A small contrastive audio-text model, trained from scratch.
Model: 2.73M parameters, mfcc input, encoder norm batchnorm, encoder depths [8], encoder widths [128], text encoder width 128, text encoder norm rmsnorm, text encoder activation swiglu.
Data: 15625 training examples, 149.1 epochs.
Rows from block 2 of the audio encoder of a small contrastive audio-text model, named by matrix and row number. Each number is 128 + 24 x the weight over its row's rms, rounded and kept within 0 to 255. All counts start at 0.
After each channel's rows are labels from the 100 clips, of 14848, where the channel reaches its highest value: "responds to" is what is common among them; "loudest band" is the band of the loudest frequency at the time of the peak. Only what is clearly more common there than usual is listed. The data: read English sentences (LibriTTS-R).
# conv: width-3 conv, dilation 2 (encoder.blocks.2.conv.weight, 128x128x3, each kernel summed), inputs 64-127

conv.45 [145 154 149 115 133  73 130 124 116 128 116 150 157 125 138  82 137 167 127 142  95  66 137 141 139  88 142 107 146 182 121 126 103 101 136 166  99 146 139 165 108 139 141  89 145 117  67  82 129 141 138 170 124 142 138 135 128  82 142 143 101 136 144 127]
responds to: voice: male
loudest band: 250 to 500 Hz

conv.114 [111 145 161 128 123  82  94 107 138 136  66 154 127 125  89 150 143 129 129 147 112 121  93 121 150 153 138 119 136 110 107 122 136 141 140 171 107 104 124 150 142 112 127 105 128 118 104 133 163 146 150 149 127 152 145 124 118 131 131  88 125 121 141 178]
responds to: the word "i"
loudest band: 500 to 1000 Hz

conv.124 [155  97 139  99 132 133 103  64  78 117 106  98 152 153 138 129 148 111 152 103 122 155 122  89 124 114 144  90 123 127 152 181 102 104  93 102 134  97 142 117 103 127 141 118 116  85  88 123 153  95 141 131 114 126 109 113  88  96 145 142 140 138 111 132]
responds to: voice: male
loudest band: 2000 to 4000 Hz

conv.65 [184 153  66 112 134 151 144 145 114 148 167 147 125 160 146 143 123 111 117 156 141 137 100 174 132 156 119 168 108  96  85 101 132  82 105 125 129 146 133  89 121  70 126 147 110 100 136 160 127 142 113  67 112 134 139 142 133 139 103 138 141  91 116 130]
responds to: the word "she"
loudest band: 2000 to 4000 Hz

conv.10 [138  95 165 139 156  72 108 123 124 113  91 131 129 148 110 113 156 111  96 129 107  89  98 110  94  99 141 139 129  99 119 134 136 164 131 130 137 118 111 130 110 139  77 125 123 126  84  69 151 104 139 161 163 143 156 126 104 120 146 131 140  89 122 167]
responds to: voice: female
loudest band: 1000 to 2000 Hz; 500 to 1000 Hz

conv.111 [125 179 105 119 122 142 146 105 132  94 117 116 132 121 162 138 118 148 159 108  98 110 117 147 122  54 119 108 122 151 152 132 116 116 108 116  99 134 149 119 155 121 142  94 113 109 115 128 117 127 112 109 116 116  72 119 132 126 106 142 162 124 114  73]
responds to: the word "she"
loudest band: 250 to 500 Hz

conv.63 [112 164 122 149 133 111 153 137 139 106 140 134 128 146 118 110 163 177 120 103 116  97 136 152 181 111 114 101 124 198 126  75 135 112 129 146 122 177 139 157 118 131 151 102 119 114 106 115 128 147  60 171 147 146 117 115 140 113  96 100 116 141 137 100]
responds to: text has "you"
loudest band: 250 to 500 Hz

conv.86 [146 149 145  93 107 135 113 114  99 127 121 137 166 130 163 117 147 147 110 148 112 102 130 146 131  78 130  95 142 169 130 127 110  77 114 138 102 148 171 144  94 130 164 104 155  98 140 110 109 143 137 134 103  97 131 134 131 138 134 159  90 127 136 104]
responds to: voice: male
loudest band: 250 to 500 Hz

conv.105 [148 117  76  91 113 142 159 116 111 103 137 102 110 144 130 133 127 119 162  98 118 127 137 151 123 128  89 144 105 108 130  96 143 141 100 113 115 135 141 104 126  99 118 117 106 111 138 144 110 122  69  65 117 116  52 123 107 130  79 112 118 131 119  88]
responds to: voice: female
loudest band: 2000 to 4000 Hz

conv.92 [124 159 128 111  78  87 121 101 138 121 102 132 123 107 151 107 126 128 133 129  89  84 140 133 124  64 134 106 121 124 148 133  81 125 110 149  96 123 137 138 114 131 132 102 106 105  85 113 160 137 124 148 102 139  93 130 122  89 125 140 141 130 141 107]
responds to: voice: female
loudest band: 250 to 500 Hz

conv.56 [156  85 117 101  92 110 141 124 115 115 128 115 123 116 120 109 106 110  49 123 137 129 116 103 120 110 128 167 125 123  79 123 166 137 139  82 139 146 104 133 135 107 113 126 105 182 115 118 139  73 129 107 110 119 149 136 131 122 129 133 101  82 120 145]
responds to: the word "i"
loudest band: 1000 to 2000 Hz

conv.53 [151 122 148 129 120 131 101 134 106 136 151 123 161  91 165  81 140 128 106 125 114 107 122 142 117  69 130  80 130 128 130 136 110 135 134 111 130 140 145 126 148 148 134 114 127 138 148 118 119 122 126 103 129 116 115 113 130 147 132 160  77 149 106 117]
responds to: the word "she"
loudest band: 250 to 500 Hz

conv.30 [ 99 123 130 136 115  69  94 139 143 166  97 170 134 126  99 118 101 106 154 154 106 150  89 151 122 138 138 129 140  98 122 121 136 128 157 155 123  94  95 147 112 110 108 100 147 131  70 130  94 128 136 116 130 158 158 141 136  94 156 127 108 105 132 171]
responds to: voice: male; the word "i"
loudest band: 500 to 1000 Hz

conv.60 [ 91 149 122 127 133 101 109 111  83 127 125 148  82 145  82 130 141 138  91 139 149 136 108 106 126 129 146 101 134 120 112 133 111  78 100 131 123 123 105 131 109 132 116 117 121  71 110 120 137 134 137 141 162 161 154 145  84 120 135  92 148 131 131 161]
responds to: the word "i"
loudest band: 500 to 1000 Hz; 1000 to 2000 Hz