config.yaml
train_examples: 15625
n_mels: 80
encoder_activation: "gelu"
encoder_depths: [8]
text_encoder_norm: "rmsnorm"
beta2: 0.999
max_steps: 9100
epochs: 149.1
warmup_steps: 180
Rows from block 5 of the audio encoder of a small contrastive audio-text model, named by matrix and row number. Each number is 128 + 24 x the weight over its row's rms, rounded and kept within 0 to 255. All counts start at 0.
After each channel's rows are labels from the 100 clips, of 14848, where the channel reaches its highest value: "responds to" is what is common among them. Only what is clearly more common there than usual is listed. The data: read English sentences (LibriTTS-R).
# conv: pointwise conv (encoder.blocks.5.conv.weight, 128x128x1), inputs 0-42

conv.87 [129 100  89 163 121 152  94 146 141 102  79 146 142 170 123 145 105 111 184 135  71 141 140 116 110 111 138 143 158 123  89 118 141 149 105 148 127 156 130 120 124 128 138]
responds to: the word "she"

conv.66 [116 108 162 133 138 101 138 127 130  94 125  41 195 118 160 165 132 153 121 172 156 143  97 140 132 140 108 126 100 135 157  63 123 115 142 130 138 106 149  99 161 122 131]
responds to: the word "she"

conv.61 [170 108  94 146 122 117 129 103 141 119 109 169 135 135 136 111 138 116 163 130 115 237  98 126 161 104  96 112 127 142  99 142 125 147  88 132 155 129 110 107  92 149 131]
responds to: the word "she"

conv.78 [114  88 135  91 187 119 128 115 143 134 137  92 152 133 134 129 107  94 125  84 149  93 148 139 150 120 139  91  95 105 157  82 115 126 132 145 141 130 127 147 104 136 135]
responds to: the word "the"

conv.1 [136 112 113 152 151  86 140 151 137 121 144 131 119 133  92 139 167 146 123 145 115 137 116  77 101 166 136 143 103 147 151 107 100  72 139  78  93 102 141  86 154 141 115]
responds to: the word "she"

conv.48 [122 142 124 153 147 107 165 160 131 131 158  98 129 126 130 122 163 154 148 132 110 133 115  98 111 168 122 131 115 137 144 133  95  72 137  66 104 120 145 119 140 140 124]
responds to: the word "she"

conv.39 [147 118 145 128 143 162 135 135 117 110 148 120 146 152 124 141 121 133 147 164 132 171 160 118 128 107 111 113 110 142 188 152 108  92 119 110 109  63 143 116 123 127 128]
responds to: the word "she"; the word "her"

conv.51 [122 101 140 147 163 107 149 142 116 145 139 138 134 197 108 159 116 135 198 126 133 155 144  88 209  94 127 155  95 141 136 116 133 122  98 115 116 127 170 152 119 141 141]
responds to: the word "i"; the word "you"

conv.98 [114 154 160 113 145 120 146 104 129 119 106 134 161 136 145 136 144 141 147 180 159 154 143 134 177 111 129 150  95 160  92 150 117 124 137 105 135 132 117 131 157 144 117]
responds to: the word "you"

conv.0 [111 132 127 117 157  94 134 166 115 124 125 104 138 107 125 139 140 136 122 173 147  91 158 144 127 137 128 110 137 168 167 136  86  93 102 108 131 112 159 132 156 129 197]
responds to: the word "she"

conv.54 [109 120 114 116 132  94 135 109 101 159 151 103 114  76 104 129 130 146 101 147 141 114 112  65 125 156 138 157 132 126 102  75  90  93 133  75 101 141 163 135 153 130 118]
responds to: the word "i"

conv.112 [104 122  78 137 126 118  93 139 130 116 128 102 126 153 166 155 124  99 166 121 139 181 192 124 144 103  86 123 140 157 134 143 147 148  78 117  85 134 149 103 114 105 151]
responds to: the word "she"

conv.21 [178 116  99 139 103  94  92 127 109  99  93 113 135 142 119 149 133 112 139 136  95 166  83 114 130  87 109 112 142 114 122 142 133 143 145 132 150 100 129  89 135 112 152]
responds to: the word "the"

conv.101 [ 97 106 162 100 152 102 107 123 158  94 129  58 187 119 134 116  94 140 136 122 148 125  88 143 146 129  88 133 126 112 128  90 106 102 122 142 171 135 115 124 119 116 124]
responds to: the word "she"

conv.24 [117 103 123 136 133 158 116 120 114  86 130  79 170 149 166 151 140 119 155 136 146 178 138 138 140 112  88  90 108 144 152  97 143 120 104 124 110 125 136  93 143  87 153]
responds to: the word "she"; the word "said"

conv.74 [114 111 112 160 136 136 143 147 134 144 132 164 156 153 125 160 136 132 177 140  84 174  99 101  90 138 120 131 119 132 121 129 142 124 118 126 109 143 122  96 137 122 111]
responds to: the word "she"; the word "her"

conv.18 [ 89 128 123 117 141 102 129 151 135 124 125 114 159 108 113 114 142 104 109 140 144 131 143 151  93 122 121  95 145 164 165 144 111 117 107 127 125 135 119 133 157 117 190]
responds to: the word "she"

conv.30 [151 131 124 125 121 140 130 132 116  83  81 140 136 145 119 123 110 145  97 177 109 143 115 137 113 105 168 133 113  94 130 138 131 126 129 137  97 142  97  50 133 108 105]
responds to: the word "you"; the word "she"

conv.57 [ 98 132  91 170 136 102 123 153 110 128 140  81 134 151 147 158 154 126 144 145 115 145 155 108 133 167 144 114  86 132 156 130 104  83 130  86  85 104 139 104 158  99 133]
responds to: the word "she"

conv.86 [117 123 102 105 139 155 160  92 134 128 148  95 136 108 148 133  92 147 136 112 172  70 143 132 134 124 156 139  88 101 165 123 134 112  75 155 145 162 126 165 130 126 108]
responds to: the word "the"

conv.67 [ 95 106 113 117 117  90  80 161 116 125 163 142 142 104 140 112 135  73 121 111 124 149 168 148  98 152 134  67 125 136 157  93 118 132 101 134 105  91 130 130 142 110 145]
responds to: the word "she"; the word "her"

conv.10 [129 155  81 141 146 102 144 120 142 127 130 123 136 147 152 127 139 144 160 156 102 191 156 114 161 107 126 122  94 124 110 155 140  93 141  94 119 118 108 123 131 116  95]
responds to: the word "she"; the word "her"; the word "said"