config.yaml
input: "mfcc"
tokenizer: "word"
embed_dim: 256
encoder_arch: "tdnn"
Rows from block 2 of the text encoder, named by matrix and row number. Rows with one number belong to one attention dimension. Each number is 500 + 25 x the weight over its row's rms, rounded and kept within 0 to 999. All counts start at 0. Numbers have three digits each.
# q: attention query (text_encoder.blocks.2.attn.q.weight, 128x128), inputs 64-127
# k: attention key (text_encoder.blocks.2.attn.k.weight, 128x128), inputs 64-127
q.36:522506478469497495495510457513460478566502518502484508503478479498563574493498482497471479498480459521510495499489524494528465496464469541540467519517513531480470470509514474498463472503479483
q.37:505474494541510523487515449495464501520505505499513482539526519507516477506489479484494519492480457538525472525501539480487463527490488516524500532512505469470528522536516482493486549468513463
q.38:501505500495506491499511500477529489535500516505477502496477482495546571504493487508504462530499502515475520486452565483503472510508480515527454490561510478523522476487482434501472488495495476
q.39:511515513517439488505474555533502536448509480509523507489475487498483451466545522489516487488546508499503511512526443525476547461513496511465527481503471497497521499470501533515521513524504507
q.40:493499535476468467521504489458539508435494480499504449498542522480461454490477519480532493490486531470496501473497487540463522506522531468451513524459494482532495544476510486514560507494519526
q.41:480517485516432491531509544439540545484529473477483497495516491469478532534544489492491451488546506473508490482515467545493515471529486490476512477566551530510530507486480463517509496486504451
q.42:491492480544486517508507533520484541474531478476521484507506491494434425491522506496497540497551499468531482517530454486497528494527499482475533431477486506491491532469481516497486496491519502
q.43:480487487520460494513490534504471517479552494484531490498455499488446446472530532497512508489542487486529489504537420503505544479506500492479530473483481509478508513480492551519509495491511505
q.44:487514532503461539524469529522486540468516502516496536475446497490514453461524525481538481495495550497493525496506454517498532468526510524474524518502467488513489505475510530513491505570510522
q.45:489503494523527505489454504529472566491488512514497500517486497494516524483483519543485528493495561498513519508530518483528422533493465509496480462526550510477505498519525511541483544516507496
q.46:487522533506483511501496524503493530464507486503526509480501490492462422458499512468514529527500524458514499515508503514460521502532505518458537521481479495501492532467514529523533505524509539
q.47:482516497514420498534506520435539527490510487484478485514515498486505566537528464505490420496531507481477514496489473549494512472505486498498498500553524523524535494493482440497510476518485438
q.48:532512476488497520480496490514469482564518500516503536514468482526536577502501490508467465504512475521498491508479524498543474507465464534547464505537512528493494474511504482504446472494483476
q.49:528495498512527522500493503550471479506493513497518522478505510532451395483489527503503573486509489509526483523523460450490533514512511491485531489470470469472474509502533558510496508499535521
q.50:512483511520525494479499491554454487498498516508521498496481537526456416483496522513503578512486474523521477515520476467483514506516496508499541488456459443479481525526525528497490487501496559
q.51:490506481538500517499481520554470562472501481498509540461458470515506474470528524524523519511536522523519496515512481487486507451499509525511522455499500543490482508463503521512459521527515491
q.52:433515466519531499473493534520489532517514488487486539524485499489504569533519510532474483522522513498475521491510533481567477502472482501531469477544512513488525505494488502522455504523504486
q.53:544486464471506551497492474560441489527517516531499525498454498528533508456490518529490496487489462549512514520539471469552509480479479533561477517494500498475476486516511530494447472529491511
q.54:517510480501485501515500493507497512505510473503483541516464485493512575508516481541497443501526508512480510480486529522542511497492502514532488496580495525499512454516487467511456493485503451
q.55:514517531477554484502486483516508501497482493519477509510538507522531501505494496522537509486461549544453527460509547477483507501507505528513496527540511472518466486518504471501526474546508492
q.56:529514496478552498480501452507518470543474523515472524499523476514562566509481467502481492498458505541479526481492557477513471519485500515523478555531506491500476451537526472520488494530482505
k.36:537503500477515492512484513471548458454504504500482467477490514498515474515492468519558512496510502495461496448514507462444485509501509526499518505428490491510506496465517493511508532526504528
k.37:564524499480508485520458532459499507493493476529504512487484500514478475515488479569530480481510493527470531470519472476526471495490492491520481481506498469515512492520511491495471531530467518
k.38:502514493497492482522459517457536483468520518504489456495457522482487499519522494491546505489504524492466492474495466453429504493483494503513519501456495522493513497455528518500513527531492523
k.39:443495514528470534486513474507481481541492513504487522532553500472512527521485533464451508527482485486544468515486490536520526521497491467475490501551490520503478501513509507503513469488488506
k.40:471495492494497503503481476545436532543504484514505527518488489479500496486490515520439460518494483506504478542492503509563526496482493452499462502562512505460499494543477536479480472474478450
k.41:431497488532502542516519515445517530494524467462474472488512480525483497495519510482514531490532543488502494493478461526442522450524487549502519513521509509472514476478494497514504509515497510
k.42:432482495542483555494542523464516520526506484479508536505529485497465527493509521496468492480496549517533511513494479529504525456517492504499514495548495513504491485511494494527478487520508497
k.43:417475497534503531489517488498517501526506482461489550533537480506491542536494528502458506493510535514549503508502499532493519498513503495485474500524484496505499499536480505489483495509514492
k.44:451500510499501507476511464502501475514477518490492471531550498483497516545474487489460512541438462482508486530494506475518522534508477489485496498481508509499469493522505526486506496450475515
k.45:548507493486491492487495503481541490454507499521508449507485497482508499427518543529520448435511527547490446459449501543500506502537489506477507524469485487551487515479494503457520511505482533
k.46:456479499511505501490491477548438503554488506496497527525512510486482496515487523502455487517484462516511492543497521494555537512494492471521480495530488511480488497557493508464494482490498467
k.47:479507465496508514527485489437528501480521489480479453512511482518507504489515491469524534507506536463492515476470477488431549484519484538512504521483525510486515485475503497485504522493489507
k.48:520496512476500506507502518457552456442505507496501472481493502504510485510521486506567523494515517490475499448516484475449481499493509530497537518434495497502518515459523471522527529509506522
k.49:487481524531486501473533486507472512539468502508498564509509506477480513497489503504460476481486495528535506545521510538545495503505506477490483494556482511515507499563475496522475492511508476
k.50:504495517531492548467537514536463533522467486507508560490522483501470506493504508507452470481508491519541515521498502515569506496493523488475485485542482508499505514553487499524450495516522475
k.51:452483512496469505517499481455540454517491512482514480504542487514541524497520531466455508499468488503522458476500495543491530499515492481473502515492493470522452510516503516494522484505497561
k.52:530503486460504496493495516446570473462506484484521486501494500532519514452518526468516505462490504513516491464463506505448469494524495553512519505441491487528498477447516482488524511530494572
k.53:536494502497491480518517525472560459462475499492483453498506523490505501518499473483554536503493508500504482452506507489456477520501521508476532519452491512515494519467516501515516510496519536
k.54:516522485471481511513500503458545449445523515503518472507491507519528499501487508499524530488498516473476478452488500485449495492502505557491532526438509507499490521463524481531527492506493544
k.55:548542514494525466518484462545432520482514517520488461504483487499513475472496503504522506538505453496482479530463511506531490535506501462509498515455517510530456524489505531490504477472480535
k.56:576519502468518463510489496506477476444494502524489462486469517500514465490493487526543513520502466489465484495495511479495479533493512519508509508435495492501505518471502499496514510481503519