{
  "encoder_arch": "tdnn",
  "model": "contrastive audio-text model",
  "dataset": "read English sentences (LibriTTS-R)",
  "train_examples": 15625,
  "noise_aug": 0.01,
  "n_mels": 80,
  "hop_length": 160,
  "input": "mfcc",
  "spec_augment": false,
  "win_length": 400,
  "tokenizer": "word",
  "vocab_size": 8027,
  "loss": "softmax",
  "embed_dim": 256,
  "encoder_norm": "batchnorm",
  "encoder_activation": "gelu",
  "encoder_channel_attention": "se",
  "encoder_depths": [8],
  "encoder_kernel_size": 3,
  "encoder_stem": "single",
  "encoder_widths": [128],
  "text_encoder_causal": false,
  "text_encoder_width": 128,
  "text_encoder_layers": 6,
  "text_encoder_norm": "rmsnorm",
  "text_encoder_norm_position": "pre",
  "text_encoder_activation": "swiglu",
  "text_encoder_mlp_ratio": 3,
  "text_encoder_head_dim": 32,
  "text_encoder_fused_qkv": false,
  "text_encoder_bias": "none",
  "text_encoder_qk_norm": false,
  "text_encoder_parallel_block": false,
  "text_encoder_inner_norm": false,
  "text_encoder_positions": "learned",
  "init": "trunc_normal_002",
  "residual_init": "scaled_by_depth",
  "optimizer": "adamw",
  "lr": 0.0017,
  "beta1": 0.9,
  "beta2": 0.999,
  "eps": 1e-08,
  "steps": 9100,
  "batch_size": 256,
  "epochs": 149.1,
  "lr_schedule": "linear",
  "final_lr_fraction": 0.01,
  "warmup_steps": 180,
  "weight_decay": 0.09
}
Rows from block 5 of the audio encoder of a small contrastive audio-text model, named by matrix and row number. Each number is 50 + 15 x the weight over its row's rms, rounded and kept within 0 to 99. All counts start at 0.
Before each channel's rows are labels from the 100 clips, of 14848, where the channel reaches its highest value: "strongest on" is what is common among them; "loudest" is the band of the loudest frequency at the time of the peak. Only what is clearly more common there than usual is listed. The data: read English sentences (LibriTTS-R).
# conv: pointwise conv (encoder.blocks.5.conv.weight, 128x128x1), inputs 43-85

strongest on: the word "i"
loudest: 1000 to 2000 Hz
conv.99:56 52 22 40 48 47 44 46 32 69 49 21 35 35 04 35 36 63 45 50 43 48 37 64 58 39 05 57 53 55 18 46 52 57 44 30 44 51 60 54 38 59 53

strongest on: the word "said"; the word "be"
loudest: 4000 to 8000 Hz
conv.71:44 52 24 45 46 55 39 60 50 55 39 11 59 39 42 30 28 54 49 34 44 37 44 39 37 06 43 54 32 48 43 74 40 64 53 45 14 53 85 39 53 65 68

strongest on: the word "she"; the word "her"
loudest: 2000 to 4000 Hz
conv.116:63 21 70 60 22 49 54 57 57 17 18 45 55 25 37 56 60 70 55 34 78 28 41 42 58 49 62 57 58 70 49 50 60 36 36 52 45 45 52 41 46 74 59

strongest on: the word "you"
loudest: 250 to 500 Hz
conv.83:58 33 82 69 40 46 40 42 64 52 71 51 08 40 62 69 48 56 34 67 63 32 49 47 65 33 47 39 46 76 69 48 60 37 60 79 34 76 34 47 61 52 43

strongest on: the word "she"; the word "her"
loudest: 2000 to 4000 Hz
conv.3:63 45 62 71 60 49 58 37 33 33 52 54 52 39 34 47 78 58 62 60 74 47 57 40 37 53 56 35 64 99 55 26 66 55 39 38 35 54 54 45 36 53 42

strongest on: the word "you"
loudest: 250 to 500 Hz
conv.19:85 40 53 56 43 38 40 68 38 30 26 53 61 40 70 50 33 54 33 33 64 56 54 29 35 43 57 42 63 39 53 58 67 38 33 55 26 51 82 60 65 42 36

strongest on: the word "he"; the word "is"
loudest: 4000 to 8000 Hz
conv.107:61 54 56 52 56 46 47 62 53 35 16 41 40 42 64 38 59 63 53 21 58 36 27 32 32 70 36 57 54 60 59 47 67 17 48 43 57 37 58 54 37 45 51

strongest on: the word "you"
loudest: 4000 to 8000 Hz
conv.26:64 44 42 54 51 32 40 70 36 49 48 44 37 43 80 41 57 30 57 47 53 52 58 33 35 50 00 76 57 34 53 44 62 65 50 47 36 48 70 47 52 59 46

strongest on: the word "i"
loudest: 1000 to 2000 Hz
conv.103:37 54 57 46 50 35 54 33 55 34 84 38 33 41 48 50 63 22 54 66 41 62 61 36 83 64 42 62 31 72 54 28 52 31 56 42 39 62 37 31 50 50 37

strongest on: the word "my"
loudest: 500 to 1000 Hz
conv.69:29 51 61 37 34 31 36 30 69 50 52 23 33 50 49 72 46 53 37 63 62 56 45 42 64 52 38 49 50 74 72 37 46 22 59 55 48 46 54 23 55 54 32

strongest on: the word "said"
loudest: 4000 to 8000 Hz
conv.118:47 47 26 61 47 55 50 64 43 60 38 34 44 51 38 39 34 49 45 38 54 38 32 44 33 41 48 67 51 42 43 65 51 72 58 23 59 53 78 54 37 60 60

strongest on: the word "she"; the word "her"
loudest: 2000 to 4000 Hz
conv.79:59 40 71 93 59 42 54 29 54 25 78 50 46 38 25 52 81 37 53 84 54 48 66 34 56 64 48 45 58 99 45 29 61 48 31 50 40 53 35 48 24 58 37

strongest on: the word "she"; the word "her"
loudest: 2000 to 4000 Hz
conv.17:69 44 65 62 41 50 46 53 49 46 12 41 71 43 45 51 27 77 40 25 78 51 41 49 45 64 56 42 64 57 49 59 52 53 47 34 58 30 61 48 34 59 54

strongest on: the word "i"
loudest: 4000 to 8000 Hz
conv.40:22 39 61 78 39 48 39 47 40 31 67 39 25 50 55 57 62 38 49 45 60 56 68 46 47 53 59 58 44 78 56 56 30 14 47 48 44 44 58 38 45 53 56

strongest on: the word "i"
loudest: 1000 to 2000 Hz
conv.60:76 44 55 40 40 51 30 51 57 59 64 38 43 48 47 37 50 26 52 71 55 69 25 54 58 48 46 69 14 45 55 40 58 52 51 51 59 62 60 49 62 61 48

strongest on: the word "he"; the word "said"; the word "you"
loudest: 4000 to 8000 Hz
conv.111:55 57 61 69 52 62 48 47 51 27 64 42 66 54 62 54 43 48 54 64 40 49 59 39 52 46 51 44 50 81 52 55 48 30 39 64 34 56 68 55 68 60 65

strongest on: the word "i"
loudest: 1000 to 2000 Hz
conv.105:54 65 47 32 51 30 52 36 65 42 70 48 48 36 52 56 41 49 48 57 38 46 42 45 73 41 44 47 36 59 53 32 66 27 54 46 37 51 63 32 59 52 37

strongest on: the word "not"
loudest: 500 to 1000 Hz
conv.95:49 49 38 30 22 64 55 41 47 56 37 14 48 46 14 56 54 61 47 53 42 33 33 61 62 34 31 28 32 31 23 60 52 37 53 44 31 47 68 59 38 45 64

strongest on: the word "all"
loudest: 500 to 1000 Hz
conv.82:09 47 22 33 63 59 48 56 61 51 65 40 45 60 57 70 55 36 61 60 12 57 59 43 78 66 23 53 42 34 59 48 51 50 67 42 44 48 42 30 50 19 47